{
  "arch": "resnet",
  "model": "image classifier",
  "dataset": "capsule endoscopy frames (Kvasir-Capsule)",
  "train_examples": 42238,
  "image_size": 64,
  "crop_scale_min": 0.7,
  "horizontal_flip": true,
  "color_jitter": 0.2,
  "targets": ["finding"],
  "num_classes": 11,
  "norm": "batchnorm",
  "activation": "hardswish",
  "depths": [2, 5, 5],
  "kernel_size": 3,
  "stem": "deep",
  "avg_pool_shortcut": false,
  "widths": [64, 128, 256],
  "loss": "cross_entropy",
  "init": "kaiming_normal",
  "residual_init": "none",
  "optimizer": "muon",
  "muon_scale": "spectral",
  "lr": 0.04,
  "momentum": 0.95,
  "nesterov": true,
  "orthogonalizer": "newton_schulz_5",
  "adamw_lr_other_params": 0.0027,
  "steps": 17500,
  "batch_size": 64,
  "epochs": 26.5,
  "lr_schedule": "poly",
  "final_lr_fraction": 0,
  "warmup_steps": 3500,
  "weight_decay": 0.006,
  "adamw_weight_decay_other_params": 0.05
}
Rows from block 6, named by matrix and row number. Rows with one number belong to one channel. Each number is 50 + 12 x the weight over its row's rms, rounded and kept within 0 to 99. All counts start at 0. After the name is the row's rms in percent of the matrix's.
# convs0: first 3x3 conv (model.blocks.6.convs.0.weight, 128x128x3x3), inputs 27-35, a 3x3 kernel for each
# convs1: second 3x3 conv (model.blocks.6.convs.1.weight, 128x128x3x3, transposed), outputs 27-35, a 3x3 kernel for each
convs0.59 093:63 60 63 52 46 53 64 54 38 49 30 69 50 38 60 40 34 42 57 65 47 35 37 46 47 27 29 42 47 50 30 49 45 33 34 48 34 55 50 47 48 39 65 59 48 51 59 82 51 68 71 47 43 32 42 42 35 52 49 36 45 45 42 65 72 63 29 47 42 42 50 51 57 42 47 54 49 47 62 54 50
convs0.60 095:55 49 50 55 43 41 62 54 40 51 47 54 54 52 54 43 39 50 63 53 49 72 64 43 68 66 49 40 26 31 30 35 41 44 65 62 53 47 32 47 54 54 55 58 43 80 75 52 67 63 68 68 35 56 42 38 67 58 37 40 53 44 35 56 49 50 44 73 55 49 56 50 63 59 48 58 55 54 55 49 45
convs0.61 101:46 52 62 63 61 50 63 59 46 40 54 53 39 42 56 49 30 31 54 51 45 28 41 35 45 39 46 56 47 49 62 58 53 48 52 32 42 37 41 46 46 52 55 49 58 72 37 43 79 66 48 36 21 18 44 63 63 50 40 56 57 53 58 67 64 57 34 46 44 56 46 32 53 46 46 76 60 30 50 46 24
convs0.62 108:48 53 46 61 47 42 47 46 47 17 48 55 39 66 64 49 58 42 38 34 23 70 97 73 53 74 64 49 43 55 57 56 52 49 52 36 38 31 29 34 46 60 42 60 71 29 39 41 24 69 93 31 40 63 42 47 36 74 37 57 51 45 25 48 64 44 47 72 46 49 58 49 47 70 57 48 59 62 34 42 51
convs0.63 103:56 59 71 56 52 58 54 41 45 66 53 34 63 66 35 35 53 56 57 45 29 63 55 50 45 53 61 33 46 39 46 34 49 66 54 61 40 48 41 43 45 41 47 52 49 48 51 83 58 31 44 56 45 44 57 48 50 43 46 56 37 35 51 56 59 46 57 57 49 37 33 49 42 58 71 48 49 52 48 38 41
convs0.64 105:32 49 77 45 52 72 52 38 29 56 55 45 48 52 34 37 38 36 50 68 50 42 69 71 32 47 67 50 44 44 61 52 35 40 44 56 29 27 51 43 42 58 43 43 35 22 54 57 39 64 79 53 45 44 33 41 57 53 51 34 48 43 17 30 59 50 35 45 49 52 40 50 37 45 57 49 63 74 30 50 47
convs0.65 096:54 53 54 67 57 65 68 55 47 73 58 36 52 44 49 45 55 57 52 40 39 45 54 48 48 60 46 46 57 33 53 59 55 46 57 64 61 60 69 58 60 51 58 59 62 56 52 56 42 47 47 43 44 61 60 72 42 80 40 41 53 47 39 51 52 57 45 59 85 41 68 60 51 57 48 44 44 44 53 39 45
convs0.66 098:47 48 24 53 45 27 55 51 38 54 61 54 44 32 40 61 17 30 44 58 39 46 60 42 58 68 60 53 53 44 53 46 30 35 45 41 57 47 47 44 46 59 38 36 57 58 62 44 68 72 48 57 64 55 47 47 60 48 59 42 72 62 54 55 61 52 74 35 38 79 46 49 59 57 31 69 90 23 50 71 25
convs0.67 093:53 52 37 58 60 50 39 35 31 57 57 37 47 29 31 34 37 48 40 51 61 43 56 55 42 56 57 53 47 46 40 42 50 45 49 60 44 47 47 54 62 50 62 61 54 67 63 53 72 57 64 80 56 46 42 40 47 53 51 52 62 61 53 62 56 68 60 67 56 66 46 38 65 59 34 70 58 45 61 44 32
convs0.68 098:47 44 44 47 51 37 42 47 40 69 57 78 67 55 63 64 41 49 73 53 52 66 41 55 54 44 34 62 41 46 52 35 29 52 42 63 29 33 39 58 59 59 57 50 47 44 55 50 33 42 35 36 39 26 58 38 61 50 33 53 36 34 74 53 59 60 45 44 26 60 57 57 49 39 50 41 39 63 52 54 63
convs0.69 099:46 63 59 51 60 52 36 57 52 47 47 42 61 50 40 39 88 23 30 37 42 49 38 41 54 48 55 50 35 42 58 25 40 58 33 36 50 46 59 56 53 57 52 43 58 59 82 45 38 70 38 46 57 46 47 34 62 54 40 51 58 55 50 85 35 43 74 43 60 64 49 46 48 80 26 58 76 40 69 50 52
convs0.70 107:56 51 53 61 63 47 51 57 62 63 50 50 58 48 42 43 50 46 59 60 67 48 39 41 36 35 27 58 54 65 53 48 53 50 42 36 39 42 42 49 57 49 48 59 52 59 44 26 51 75 38 32 54 52 33 51 57 67 87 76 49 39 36 70 79 74 59 72 46 77 60 30 61 52 35 62 68 57 48 71 59
convs0.71 087:24 33 37 41 47 46 44 61 61 44 48 68 54 57 59 64 60 56 78 84 77 63 60 57 58 56 71 72 54 57 50 45 45 42 57 48 70 58 58 48 41 45 33 47 35 56 51 41 56 62 50 34 48 35 50 57 25 65 67 33 41 63 37 54 63 77 66 62 55 51 36 33 49 49 55 37 48 56 48 52 54
convs0.72 114:39 39 48 47 45 52 49 55 55 47 96 99 42 68 73 40 44 35 28 56 47 35 64 66 43 47 38 47 47 43 38 49 66 40 48 60 51 49 40 59 60 35 50 44 34 51 61 54 43 54 46 51 66 65 65 52 52 51 54 57 52 51 46 19 46 65 32 51 82 63 65 84 46 51 40 44 51 60 41 52 62
convs0.73 104:54 55 66 49 54 54 47 49 42 54 60 86 54 50 55 63 64 47 43 60 59 44 43 48 44 46 29 37 35 61 34 56 56 37 44 71 53 51 50 43 43 57 64 50 46 52 55 54 48 39 47 50 60 38 50 32 46 64 64 60 61 65 54 49 70 69 45 60 50 33 42 46 44 38 53 43 56 73 44 46 61
convs0.74 102:65 57 61 65 52 61 59 43 43 83 67 40 50 65 45 36 37 33 68 19 35 61 47 52 23 16 56 52 47 45 45 61 46 28 31 61 58 43 38 53 56 56 55 68 64 20 38 57 39 30 49 66 35 13 37 37 35 31 35 40 48 40 69 22 50 45 67 69 34 53 48 59 53 72 60 61 73 64 61 48 42
convs0.75 108:37 54 62 50 67 62 57 64 57 23 50 31 44 68 69 62 48 41 35 56 48 46 47 43 61 45 54 48 43 42 40 44 63 61 55 72 50 50 56 32 43 56 29 25 34 52 40 48 59 46 53 56 44 47 72 79 68 43 45 40 53 44 53 62 51 66 61 69 83 54 82 54 40 47 59 36 57 56 41 67 59
convs0.76 098:44 58 54 44 47 48 45 58 35 46 54 41 59 55 42 37 51 57 24 15 14 34 34 50 64 43 51 71 45 42 54 37 30 34 33 34 67 58 59 57 56 45 55 41 40 55 57 45 37 45 41 39 53 53 36 52 51 44 55 47 42 64 39 44 58 67 30 20 34 50 47 46 62 41 41 66 50 50 36 43 52
convs0.77 113:43 24 41 45 33 39 57 32 39 50 46 42 73 72 93 50 56 82 24 32 42 43 43 56 60 78 85 59 46 40 55 51 45 44 41 57 39 41 42 43 40 41 42 58 61 40 53 63 49 43 59 56 41 48 67 50 53 48 39 37 50 33 28 60 42 32 53 36 34 62 69 61 34 37 38 21 40 44 41 42 55
convs0.78 107:60 55 43 44 40 47 41 56 52 33 42 60 41 60 55 46 55 64 48 46 40 41 46 39 52 43 48 42 21 56 26 26 50 38 33 46 49 37 38 49 37 34 51 37 47 36 58 53 39 46 61 34 67 73 84 33 56 79 32 54 57 37 40 38 44 54 44 57 56 66 82 62 49 49 70 35 48 51 38 63 72
convs0.79 095:44 48 77 56 48 56 68 71 65 17 33 59 42 44 77 38 46 51 55 41 35 36 55 54 43 51 69 45 41 30 47 56 31 65 50 41 52 52 49 64 55 36 66 51 28 55 70 92 56 62 59 34 54 32 48 46 34 53 63 72 50 74 60 39 34 47 28 34 43 54 41 42 54 45 48 54 44 63 41 44 67
convs0.80 100:54 49 48 62 49 66 63 53 66 35 46 44 40 45 58 27 37 79 46 47 51 33 37 40 50 49 47 34 28 39 51 44 54 49 74 59 55 45 47 55 48 41 39 45 33 12 19 27 33 59 65 53 63 79 56 54 41 49 60 39 52 52 40 13 22 54 54 72 69 62 66 43 44 42 41 50 44 64 55 54 59
convs0.81 095:56 41 41 60 51 51 42 41 55 37 39 33 35 37 40 46 68 75 52 49 33 38 37 29 62 80 44 47 47 55 48 54 28 45 44 40 45 57 50 59 51 45 58 57 56 61 56 62 44 44 57 39 30 41 56 42 36 64 45 20 70 44 26 53 50 48 54 50 55 50 64 69 53 46 43 58 56 50 47 41 56
convs0.82 106:48 37 61 47 39 50 57 40 38 55 62 72 27 47 50 21 49 69 63 65 64 38 46 50 41 42 48 52 58 47 55 48 37 42 40 46 33 37 51 52 58 57 54 73 79 57 63 44 67 63 52 85 70 47 40 41 55 46 43 52 41 36 49 66 53 36 64 37 26 41 23 32 70 55 49 78 58 47 68 45 44
convs0.83 085:37 38 32 58 51 43 50 46 40 55 59 54 54 51 63 60 44 56 46 62 59 56 61 56 69 65 69 44 51 45 42 57 38 51 41 25 62 67 72 75 73 78 56 51 56 51 39 36 52 34 30 59 37 36 51 50 42 41 55 45 32 46 20 45 50 26 52 49 38 39 26 27 45 39 43 52 43 40 41 34 44
convs0.84 107:40 48 70 47 42 49 62 56 46 39 51 42 32 59 92 43 43 98 32 41 49 49 46 62 32 26 51 56 44 30 57 55 34 40 46 45 66 49 51 55 54 54 56 65 63 50 30 50 61 58 58 48 49 52 63 53 43 50 46 32 44 52 47 46 50 54 51 49 50 51 53 57 58 48 69 51 53 52 47 52 71
convs0.85 089:39 50 66 50 57 47 45 32 26 36 38 52 53 42 59 58 57 45 46 55 56 45 41 34 40 42 42 59 47 43 52 41 44 40 34 34 75 74 72 54 54 61 44 30 43 48 40 36 59 67 55 34 42 52 54 34 58 51 46 53 55 53 74 62 60 59 53 43 44 35 29 36 54 59 46 65 53 44 52 48 46
convs0.86 102:41 56 44 28 47 52 29 50 63 47 15 25 38 52 38 49 67 83 64 52 50 55 33 24 51 69 60 57 48 49 59 57 37 83 44 35 38 43 55 36 43 40 42 52 48 54 50 38 30 70 81 35 49 71 46 42 41 41 34 33 64 58 51 27 53 46 38 50 52 66 40 48 47 39 39 47 41 69 38 55 51
convs0.87 095:49 35 33 49 32 48 47 56 53 57 56 39 54 42 42 30 28 39 61 52 35 79 64 56 49 35 52 43 39 22 47 56 27 51 55 25 53 68 58 32 44 42 52 59 64 83 64 60 53 59 52 61 57 53 39 37 27 53 66 55 61 60 66 50 39 31 55 58 12 68 61 36 43 32 31 56 51 30 64 73 48
convs0.88 099:51 29 25 48 46 54 36 38 67 62 48 70 68 50 80 36 27 67 53 63 47 44 48 38 32 64 45 64 55 54 52 50 62 56 44 47 37 46 51 52 41 43 40 52 71 33 52 47 38 60 58 35 63 73 74 56 48 44 49 51 45 53 64 55 53 40 39 37 27 36 36 34 52 71 47 52 58 41 47 64 51
convs0.89 094:53 51 51 50 52 58 45 54 52 32 41 43 36 36 39 55 28 40 56 36 47 51 45 47 44 38 58 39 42 47 48 52 42 49 43 37 51 44 52 42 35 41 39 26 23 44 49 74 77 62 64 74 79 76 53 50 47 32 39 38 34 48 45 53 71 73 36 48 61 37 64 56 50 42 56 56 59 56 70 59 49
convs0.90 111:54 59 58 54 63 54 60 55 59 51 64 52 40 54 44 50 23 18 77 68 09 61 66 37 34 20 36 48 59 57 57 57 56 47 65 48 53 62 58 44 51 53 51 57 61 51 42 46 53 46 40 58 57 44 42 47 34 52 64 44 52 62 59 45 50 54 33 62 52 41 63 43 39 47 34 41 39 40 50 42 39
convs0.91 102:57 52 58 44 39 37 37 38 42 56 50 45 29 33 35 25 26 41 47 46 44 41 47 41 48 55 47 64 50 53 46 51 49 59 65 43 59 54 51 62 58 54 41 36 31 60 72 70 60 76 83 64 67 66 42 33 28 49 44 36 57 59 59 62 48 65 54 60 53 48 61 52 69 47 43 56 44 43 52 62 47
convs0.92 097:54 56 55 69 50 58 53 53 42 46 38 41 50 30 20 06 32 02 56 61 81 50 41 51 42 43 36 38 39 57 32 42 50 39 29 44 44 60 55 51 70 78 52 51 36 66 58 54 57 62 58 52 52 56 66 62 47 60 66 58 33 31 49 64 50 50 64 62 49 64 58 59 56 59 64 39 55 46 55 53 56
convs0.93 111:37 55 46 35 69 57 41 74 68 45 50 50 63 64 62 45 69 62 26 45 58 52 67 46 46 83 72 42 41 43 52 68 75 51 75 59 47 46 42 45 42 41 39 43 58 54 59 63 52 50 63 32 42 53 38 32 34 35 53 48 45 56 45 59 45 53 44 42 69 31 53 42 63 51 46 46 54 60 46 53 79
convs0.94 103:58 43 26 42 49 53 60 55 70 64 49 45 44 39 28 46 42 40 47 55 37 50 45 57 43 46 60 57 56 60 47 60 51 57 49 45 65 77 65 47 48 43 26 31 36 43 48 64 47 33 50 54 41 35 62 55 37 35 41 48 38 35 41 63 53 46 52 40 32 43 60 54 26 39 51 56 52 66 57 37 43
convs0.95 092:37 45 43 43 46 38 58 49 32 49 63 46 29 42 44 41 60 54 36 38 50 45 51 58 48 47 56 66 52 50 57 43 45 56 42 55 52 52 43 41 52 48 38 40 35 34 44 39 53 51 50 78 68 53 57 49 46 42 57 45 46 48 44 54 37 34 74 64 63 78 50 59 47 47 57 49 44 44 42 41 42
convs0.96 104:51 35 37 36 78 55 72 87 43 58 44 33 38 31 14 37 51 50 56 36 24 41 35 58 44 52 41 61 48 33 53 64 34 56 69 51 57 52 41 59 36 47 45 34 49 22 69 70 65 73 55 48 51 35 52 39 45 51 84 74 44 94 59 86 56 44 57 29 33 58 56 58 46 57 56 34 58 55 48 76 76
convs0.97 088:58 61 52 47 48 45 34 42 38 32 39 49 54 45 51 61 50 64 32 20 29 40 21 29 79 57 53 29 48 47 41 46 40 58 53 57 55 53 54 57 54 42 49 49 44 72 51 48 54 43 46 87 68 53 68 59 57 64 51 50 47 37 40 46 54 64 46 52 58 58 53 34 65 51 39 50 38 36 51 48 43
convs0.98 104:44 40 37 45 63 55 53 55 63 39 49 48 45 46 58 38 19 44 24 31 25 72 69 38 50 47 52 58 70 41 81 56 15 78 48 38 66 58 51 56 62 52 47 50 58 72 84 14 63 73 68 52 36 39 53 52 52 49 56 38 68 51 52 43 49 68 56 38 55 60 51 30 56 65 42 50 67 53 45 46 45
convs0.99 102:37 46 58 43 50 54 56 57 45 70 66 72 66 55 68 36 34 46 62 63 36 62 54 43 62 51 28 42 32 64 43 46 40 64 53 41 39 41 42 35 38 54 42 41 53 55 40 40 40 35 37 42 67 61 42 37 36 45 44 38 59 46 44 18 28 31 53 80 69 72 73 64 34 35 68 45 72 86 59 71 66
convs1.59 089:55 40 46 49 64 51 37 58 53 38 45 47 41 43 52 36 20 74 56 61 55 41 53 45 32 36 31 50 43 60 35 34 50 37 51 48 48 49 53 46 45 60 42 42 50 48 46 75 36 37 51 34 30 26 31 29 34 38 30 31 46 43 42 13 35 48 36 61 79 70 66 77 26 66 63 35 72 66 38 57 39
convs1.60 104:37 60 49 44 53 60 23 38 66 55 59 34 47 55 54 45 48 61 41 69 83 39 46 72 48 42 49 52 66 73 55 40 40 68 45 41 44 59 53 50 51 64 58 57 55 41 21 18 67 53 36 42 41 47 61 52 59 57 57 50 50 53 51 36 47 28 40 54 76 65 76 78 64 63 59 63 65 52 50 45 42
convs1.61 087:65 53 42 50 64 48 52 38 44 63 55 54 59 48 51 42 39 47 49 49 52 64 45 52 50 52 43 33 35 43 45 38 37 52 71 66 44 42 39 47 51 49 61 70 57 56 71 74 45 67 72 49 65 83 17 50 73 33 51 64 28 33 49 16 38 30 41 46 49 34 46 60 54 63 51 59 75 64 57 65 44
convs1.62 099:51 44 51 60 47 42 50 56 71 59 44 54 74 39 43 44 41 68 59 41 51 53 37 46 49 47 46 41 46 27 60 54 36 60 59 51 79 94 69 70 65 70 60 66 59 35 18 37 62 49 29 67 67 59 63 55 36 48 60 38 77 66 71 26 38 44 59 62 62 50 46 59 53 40 49 60 57 38 47 58 51
convs1.63 102:56 58 38 48 58 74 43 57 57 46 36 36 56 29 50 39 57 65 63 73 62 59 55 57 38 27 37 47 30 57 19 53 75 39 62 61 35 27 45 27 40 51 48 50 63 27 22 41 50 38 26 47 44 32 47 40 34 55 57 50 41 63 60 43 37 52 34 34 57 49 46 65 47 70 52 58 64 45 49 60 31
convs1.64 113:43 48 47 46 68 61 51 69 58 47 40 47 52 46 54 69 55 44 46 44 41 58 50 39 55 66 59 66 59 40 38 39 34 49 48 44 38 53 52 54 73 49 59 65 42 34 54 70 45 30 43 71 61 48 77 62 50 71 53 45 68 53 43 52 42 63 34 42 58 49 51 48 38 57 50 41 64 59 41 48 55
convs1.65 108:71 66 33 56 46 41 47 48 41 53 47 38 48 62 51 38 52 65 44 56 58 26 33 52 28 17 42 42 56 32 45 56 48 53 59 63 41 50 53 56 69 64 29 47 49 60 75 72 47 47 59 35 23 45 66 67 45 40 42 50 32 36 53 56 66 63 59 48 58 48 35 38 46 46 50 36 36 42 57 38 41
convs1.66 084:46 50 66 40 46 44 47 46 47 44 43 61 40 54 79 47 41 64 56 44 49 62 43 48 55 49 46 43 53 45 41 45 34 42 38 26 44 47 42 65 62 48 70 83 84 51 42 39 65 44 56 42 48 40 50 60 44 58 44 38 50 43 32 47 57 49 53 54 49 61 54 49 66 63 34 61 59 39 61 60 45
convs1.67 101:31 41 59 40 32 54 33 43 48 28 38 33 31 50 59 31 44 65 64 72 69 60 47 56 50 36 49 42 42 30 37 47 30 34 48 49 44 44 52 49 53 51 66 66 66 49 74 53 52 60 51 50 47 46 39 48 51 37 44 43 45 46 41 46 55 53 64 69 60 65 64 38 58 65 50 48 52 50 44 38 44
convs1.68 111:48 61 59 36 48 68 22 40 53 20 53 31 41 53 38 26 43 49 45 41 59 42 33 55 57 40 42 36 38 40 57 58 40 55 55 38 50 55 42 48 58 52 64 57 54 60 62 72 47 49 58 42 42 39 51 51 54 43 51 49 33 36 34 22 46 51 48 65 48 51 43 23 50 48 54 49 42 58 36 35 55
convs1.69 113:46 56 29 40 48 47 37 54 50 67 52 43 35 74 72 27 47 95 56 56 68 52 48 60 22 24 47 58 52 57 20 59 60 38 60 48 31 34 54 44 37 56 62 52 68 50 58 50 41 43 43 42 29 47 56 52 37 40 53 40 34 47 63 67 50 40 47 42 56 49 66 77 22 36 47 58 43 43 47 34 17
convs1.70 103:45 41 33 38 35 61 63 75 74 46 68 41 54 45 41 52 46 40 57 46 49 43 53 45 56 47 43 51 42 51 72 52 22 68 51 54 43 39 43 63 60 51 69 56 54 81 72 34 52 31 48 65 63 49 62 55 57 46 40 58 59 79 66 45 32 46 64 71 75 60 61 54 39 42 59 57 44 46 67 46 42
convs1.71 098:60 61 49 50 61 65 43 35 43 41 55 47 49 53 59 33 43 72 42 39 44 49 31 34 50 20 16 45 58 47 56 73 51 60 54 35 36 29 39 58 64 64 37 43 52 57 59 62 54 53 45 53 45 40 59 35 41 43 40 43 69 63 44 38 38 48 69 41 42 48 45 28 57 33 25 36 35 35 48 48 51
convs1.72 108:56 64 59 37 28 34 41 37 45 63 47 37 64 33 20 86 68 15 47 48 65 65 49 50 60 65 60 53 43 39 53 55 38 73 49 47 86 58 64 68 48 70 60 74 80 51 52 51 54 57 46 53 58 52 35 42 43 41 59 54 29 25 34 64 65 56 33 25 50 58 46 47 53 63 49 44 44 38 34 44 45
convs1.73 102:40 24 37 71 65 61 68 65 60 42 26 46 75 48 54 67 31 39 36 33 43 51 49 41 53 59 37 66 61 51 50 39 35 64 44 43 61 57 63 56 62 56 60 56 54 43 50 52 52 72 67 52 48 50 54 44 31 70 65 48 49 56 54 58 68 62 48 61 59 67 65 54 46 41 59 54 48 39 52 47 54
convs1.74 099:55 57 74 61 57 65 48 44 45 33 30 47 40 65 40 52 86 66 53 61 38 41 43 46 38 57 58 30 55 56 47 55 51 70 61 35 39 33 51 42 39 47 47 49 42 60 49 44 47 41 65 35 30 29 61 64 71 62 60 58 53 37 25 54 51 68 63 47 68 70 68 76 55 49 29 64 51 37 59 16 39
convs1.75 093:59 49 53 55 45 52 52 58 51 59 51 33 71 55 39 61 56 47 60 55 43 77 68 48 68 70 57 60 57 62 56 74 54 45 52 45 43 42 68 56 33 48 43 48 43 45 63 53 33 47 53 42 27 44 44 25 33 54 50 60 65 60 49 38 53 67 38 46 51 36 55 37 49 42 50 37 46 47 45 46 40
convs1.76 107:33 48 68 67 63 69 51 46 45 35 44 47 36 60 55 37 46 52 45 55 53 44 28 40 61 38 41 28 34 43 39 61 53 39 77 67 40 57 51 58 57 54 68 72 66 40 52 43 47 50 65 38 39 53 43 49 69 37 51 40 40 44 40 35 49 61 44 58 53 59 59 50 51 65 45 63 64 44 53 45 21
convs1.77 106:50 51 55 46 46 51 56 42 44 67 17 36 76 31 36 67 82 63 59 60 34 57 55 32 57 36 41 67 43 34 55 61 46 51 53 37 36 61 43 54 61 53 52 56 50 57 50 38 66 54 42 50 46 41 54 33 40 56 45 55 52 44 47 42 62 60 57 70 55 49 50 54 50 61 67 41 46 53 51 38 30
convs1.78 107:26 62 41 33 57 49 48 58 45 53 41 56 52 43 59 45 46 59 59 42 34 56 48 53 50 43 54 65 70 29 68 46 13 62 29 30 58 60 35 65 56 35 42 43 48 43 54 54 49 48 48 51 63 50 59 68 54 53 42 46 56 77 65 53 44 68 56 59 68 57 40 36 61 42 56 65 56 52 47 43 45
convs1.79 093:48 52 47 41 60 55 17 43 56 56 42 48 34 45 53 37 54 45 36 36 36 60 37 35 58 63 46 30 37 58 40 50 77 47 60 75 50 26 28 62 55 40 48 50 54 49 28 29 67 58 51 63 59 65 42 48 66 22 42 44 51 35 47 53 36 35 22 26 52 21 38 58 65 54 47 54 40 26 49 45 50
convs1.80 092:42 48 39 62 60 60 33 42 44 54 51 35 55 48 56 29 45 55 60 70 75 35 50 54 36 33 26 61 30 32 53 60 44 65 43 37 44 36 58 48 65 65 53 58 48 57 63 64 54 59 54 60 63 63 37 32 45 44 36 34 56 49 35 41 43 62 40 45 55 38 44 57 32 64 64 21 54 60 23 47 46
convs1.81 087:53 56 52 61 61 52 48 41 28 71 44 53 63 58 71 51 53 71 51 47 53 53 53 55 43 42 40 63 44 15 60 26 41 41 22 55 75 77 67 59 51 66 40 43 46 42 48 51 39 42 53 50 64 56 60 59 36 56 53 46 42 53 68 70 73 62 59 39 41 35 34 48 61 62 52 60 66 50 63 73 38
convs1.82 103:33 34 46 43 43 48 48 40 37 76 46 22 94 48 06 91 61 14 61 40 35 79 64 54 71 78 68 59 33 46 40 37 48 48 45 56 61 68 82 36 64 68 41 53 56 57 44 52 59 59 50 60 63 48 45 38 33 65 44 37 71 68 62 48 60 60 52 64 83 71 82 87 35 36 64 58 50 73 56 57 61
convs1.83 093:54 71 72 49 57 57 39 36 54 43 42 51 46 29 51 65 27 40 23 31 26 37 34 24 39 45 44 65 53 47 57 53 49 45 54 60 41 45 68 50 60 68 60 63 68 52 55 40 52 55 47 49 50 43 58 40 48 64 53 43 77 55 34 57 62 49 42 32 23 45 34 34 51 35 38 52 40 43 61 43 44
convs1.84 110:46 36 24 47 53 42 42 53 66 67 36 45 77 46 28 88 69 28 66 53 31 59 61 42 68 74 59 52 21 32 64 23 46 50 55 54 58 60 70 66 58 60 49 65 41 24 42 52 33 45 41 43 53 44 50 49 57 59 29 60 63 34 65 39 49 35 52 32 43 51 45 44 35 44 60 47 49 59 37 44 60
convs1.85 102:65 62 60 58 58 52 45 46 58 58 45 42 60 53 42 60 49 35 43 53 52 39 49 46 30 38 35 53 54 35 59 51 27 62 63 44 49 51 59 46 55 74 45 59 51 43 40 47 36 42 48 33 41 53 48 57 28 36 47 42 47 49 43 49 52 40 39 45 49 33 32 42 61 43 53 54 42 50 51 45 40
convs1.86 113:19 43 37 42 35 50 48 54 55 79 59 54 69 63 55 39 59 65 37 49 75 55 71 71 49 54 59 63 44 19 69 66 58 55 62 65 33 42 35 37 36 32 40 58 45 52 49 52 55 85 77 58 76 46 71 67 57 59 52 39 53 51 43 49 45 54 37 44 50 28 28 44 56 42 38 41 43 51 38 40 45
convs1.87 093:50 63 56 43 55 48 36 41 52 40 63 34 50 59 44 33 62 49 55 41 43 42 51 58 47 44 54 45 31 51 68 53 31 57 54 48 35 36 68 36 47 57 25 42 54 58 56 44 59 54 45 58 73 53 38 50 68 53 60 67 55 45 34 35 41 39 53 52 57 47 55 44 60 61 51 65 67 47 58 57 53
convs1.88 083:51 45 46 41 37 43 41 52 63 35 31 51 52 33 42 61 44 69 51 44 44 37 50 51 29 30 37 37 38 34 37 47 44 48 59 54 54 67 72 70 84 80 40 54 51 64 40 22 59 59 42 64 66 43 57 50 37 53 56 44 52 63 47 31 63 53 57 68 62 60 45 53 39 49 44 49 39 32 69 44 34
convs1.89 112:40 48 48 33 49 43 41 48 54 45 35 40 28 47 71 27 26 62 51 52 36 31 33 40 18 23 28 39 66 80 34 60 63 50 62 47 42 48 50 19 29 41 35 41 43 29 36 46 38 30 33 28 37 37 48 42 40 50 36 46 47 46 64 41 41 33 56 73 79 76 75 74 18 40 50 28 34 47 45 47 50
convs1.90 095:56 68 54 41 62 47 30 71 50 31 37 28 43 55 29 58 72 44 48 60 68 47 56 72 49 57 62 48 59 61 62 54 49 79 66 56 48 63 55 58 56 50 57 42 27 47 69 63 34 35 50 58 48 43 36 50 51 53 59 61 64 77 68 27 47 61 34 55 68 44 54 56 45 56 59 44 47 59 34 53 52
convs1.91 112:46 56 39 42 41 35 30 35 50 52 42 29 47 37 47 36 42 72 60 61 59 67 59 58 60 45 39 44 36 51 41 47 52 29 32 40 52 46 39 41 36 32 60 58 62 43 32 29 61 57 37 47 34 17 74 65 49 43 37 34 40 29 28 41 57 62 54 60 65 52 68 80 61 64 68 45 65 58 38 66 58
convs1.92 088:66 48 42 50 27 28 39 38 48 48 43 82 62 28 38 65 33 14 61 37 24 41 45 30 49 56 39 62 53 43 29 31 31 47 49 52 51 53 55 26 43 68 62 56 63 49 59 51 36 41 51 42 47 34 49 36 28 63 49 29 56 51 52 50 43 44 35 38 46 48 46 57 60 46 61 47 54 50 43 31 42
convs1.93 109:32 47 50 49 58 55 40 60 64 54 44 32 60 49 46 28 42 70 52 59 68 56 62 60 61 50 66 71 59 39 90 70 41 47 24 61 39 38 43 51 50 44 46 54 40 30 37 40 47 63 39 54 59 38 45 58 65 37 57 53 40 44 48 33 42 48 49 59 39 42 49 34 53 45 32 60 49 41 47 54 37
convs1.94 119:51 67 52 50 61 51 52 45 23 32 42 62 41 44 61 48 45 54 56 54 41 64 52 47 48 51 52 57 50 44 63 36 22 63 62 61 48 53 43 71 66 54 68 59 65 61 64 57 47 49 50 61 57 56 76 65 35 54 44 38 35 54 56 50 46 71 45 47 50 44 39 38 56 42 28 71 68 52 58 55 40
convs1.95 083:51 37 58 41 50 57 31 46 61 68 48 37 53 45 49 29 33 43 57 58 54 57 53 53 45 26 34 45 34 55 34 54 55 41 64 57 50 43 37 52 46 49 58 51 55 57 60 57 65 66 51 34 35 37 55 64 54 44 53 48 22 44 52 70 66 62 28 37 51 32 54 52 32 35 58 43 26 59 54 43 59
convs1.96 097:31 51 36 41 70 54 46 62 85 54 43 50 45 38 57 33 55 61 39 51 46 53 60 58 76 56 66 54 53 68 26 40 68 21 66 61 50 53 31 50 62 42 56 49 71 36 39 34 52 52 65 77 80 87 54 54 79 74 67 73 44 49 40 51 29 43 32 35 59 36 59 61 60 81 49 50 62 37 66 60 36
convs1.97 093:45 47 55 35 38 44 27 43 53 44 50 45 30 45 75 47 25 60 46 45 45 36 30 40 15 07 33 39 59 52 31 58 60 35 48 41 52 32 43 38 27 42 54 51 45 42 59 33 50 51 59 33 39 46 42 51 44 41 41 38 60 45 59 47 30 27 36 48 64 56 71 71 18 50 51 38 52 53 55 29 31
convs1.98 090:45 64 40 39 60 33 35 57 49 56 59 50 50 48 52 43 59 34 47 58 59 42 36 53 56 43 63 47 36 51 65 61 51 76 56 42 49 70 53 50 51 52 45 45 34 67 39 12 68 64 24 87 64 92 66 60 53 67 63 73 50 26 49 63 43 44 51 33 49 42 50 71 46 44 52 72 62 44 53 46 43
convs1.99 118:61 68 58 57 57 45 50 56 57 44 47 34 69 67 26 66 64 39 60 44 55 35 41 46 44 39 41 59 57 23 39 41 36 74 64 42 32 43 40 23 38 44 51 53 48 57 75 67 59 80 67 32 46 54 51 41 38 43 28 35 53 41 56 51 55 60 40 40 53 62 67 61 34 52 56 42 58 63 15 44 52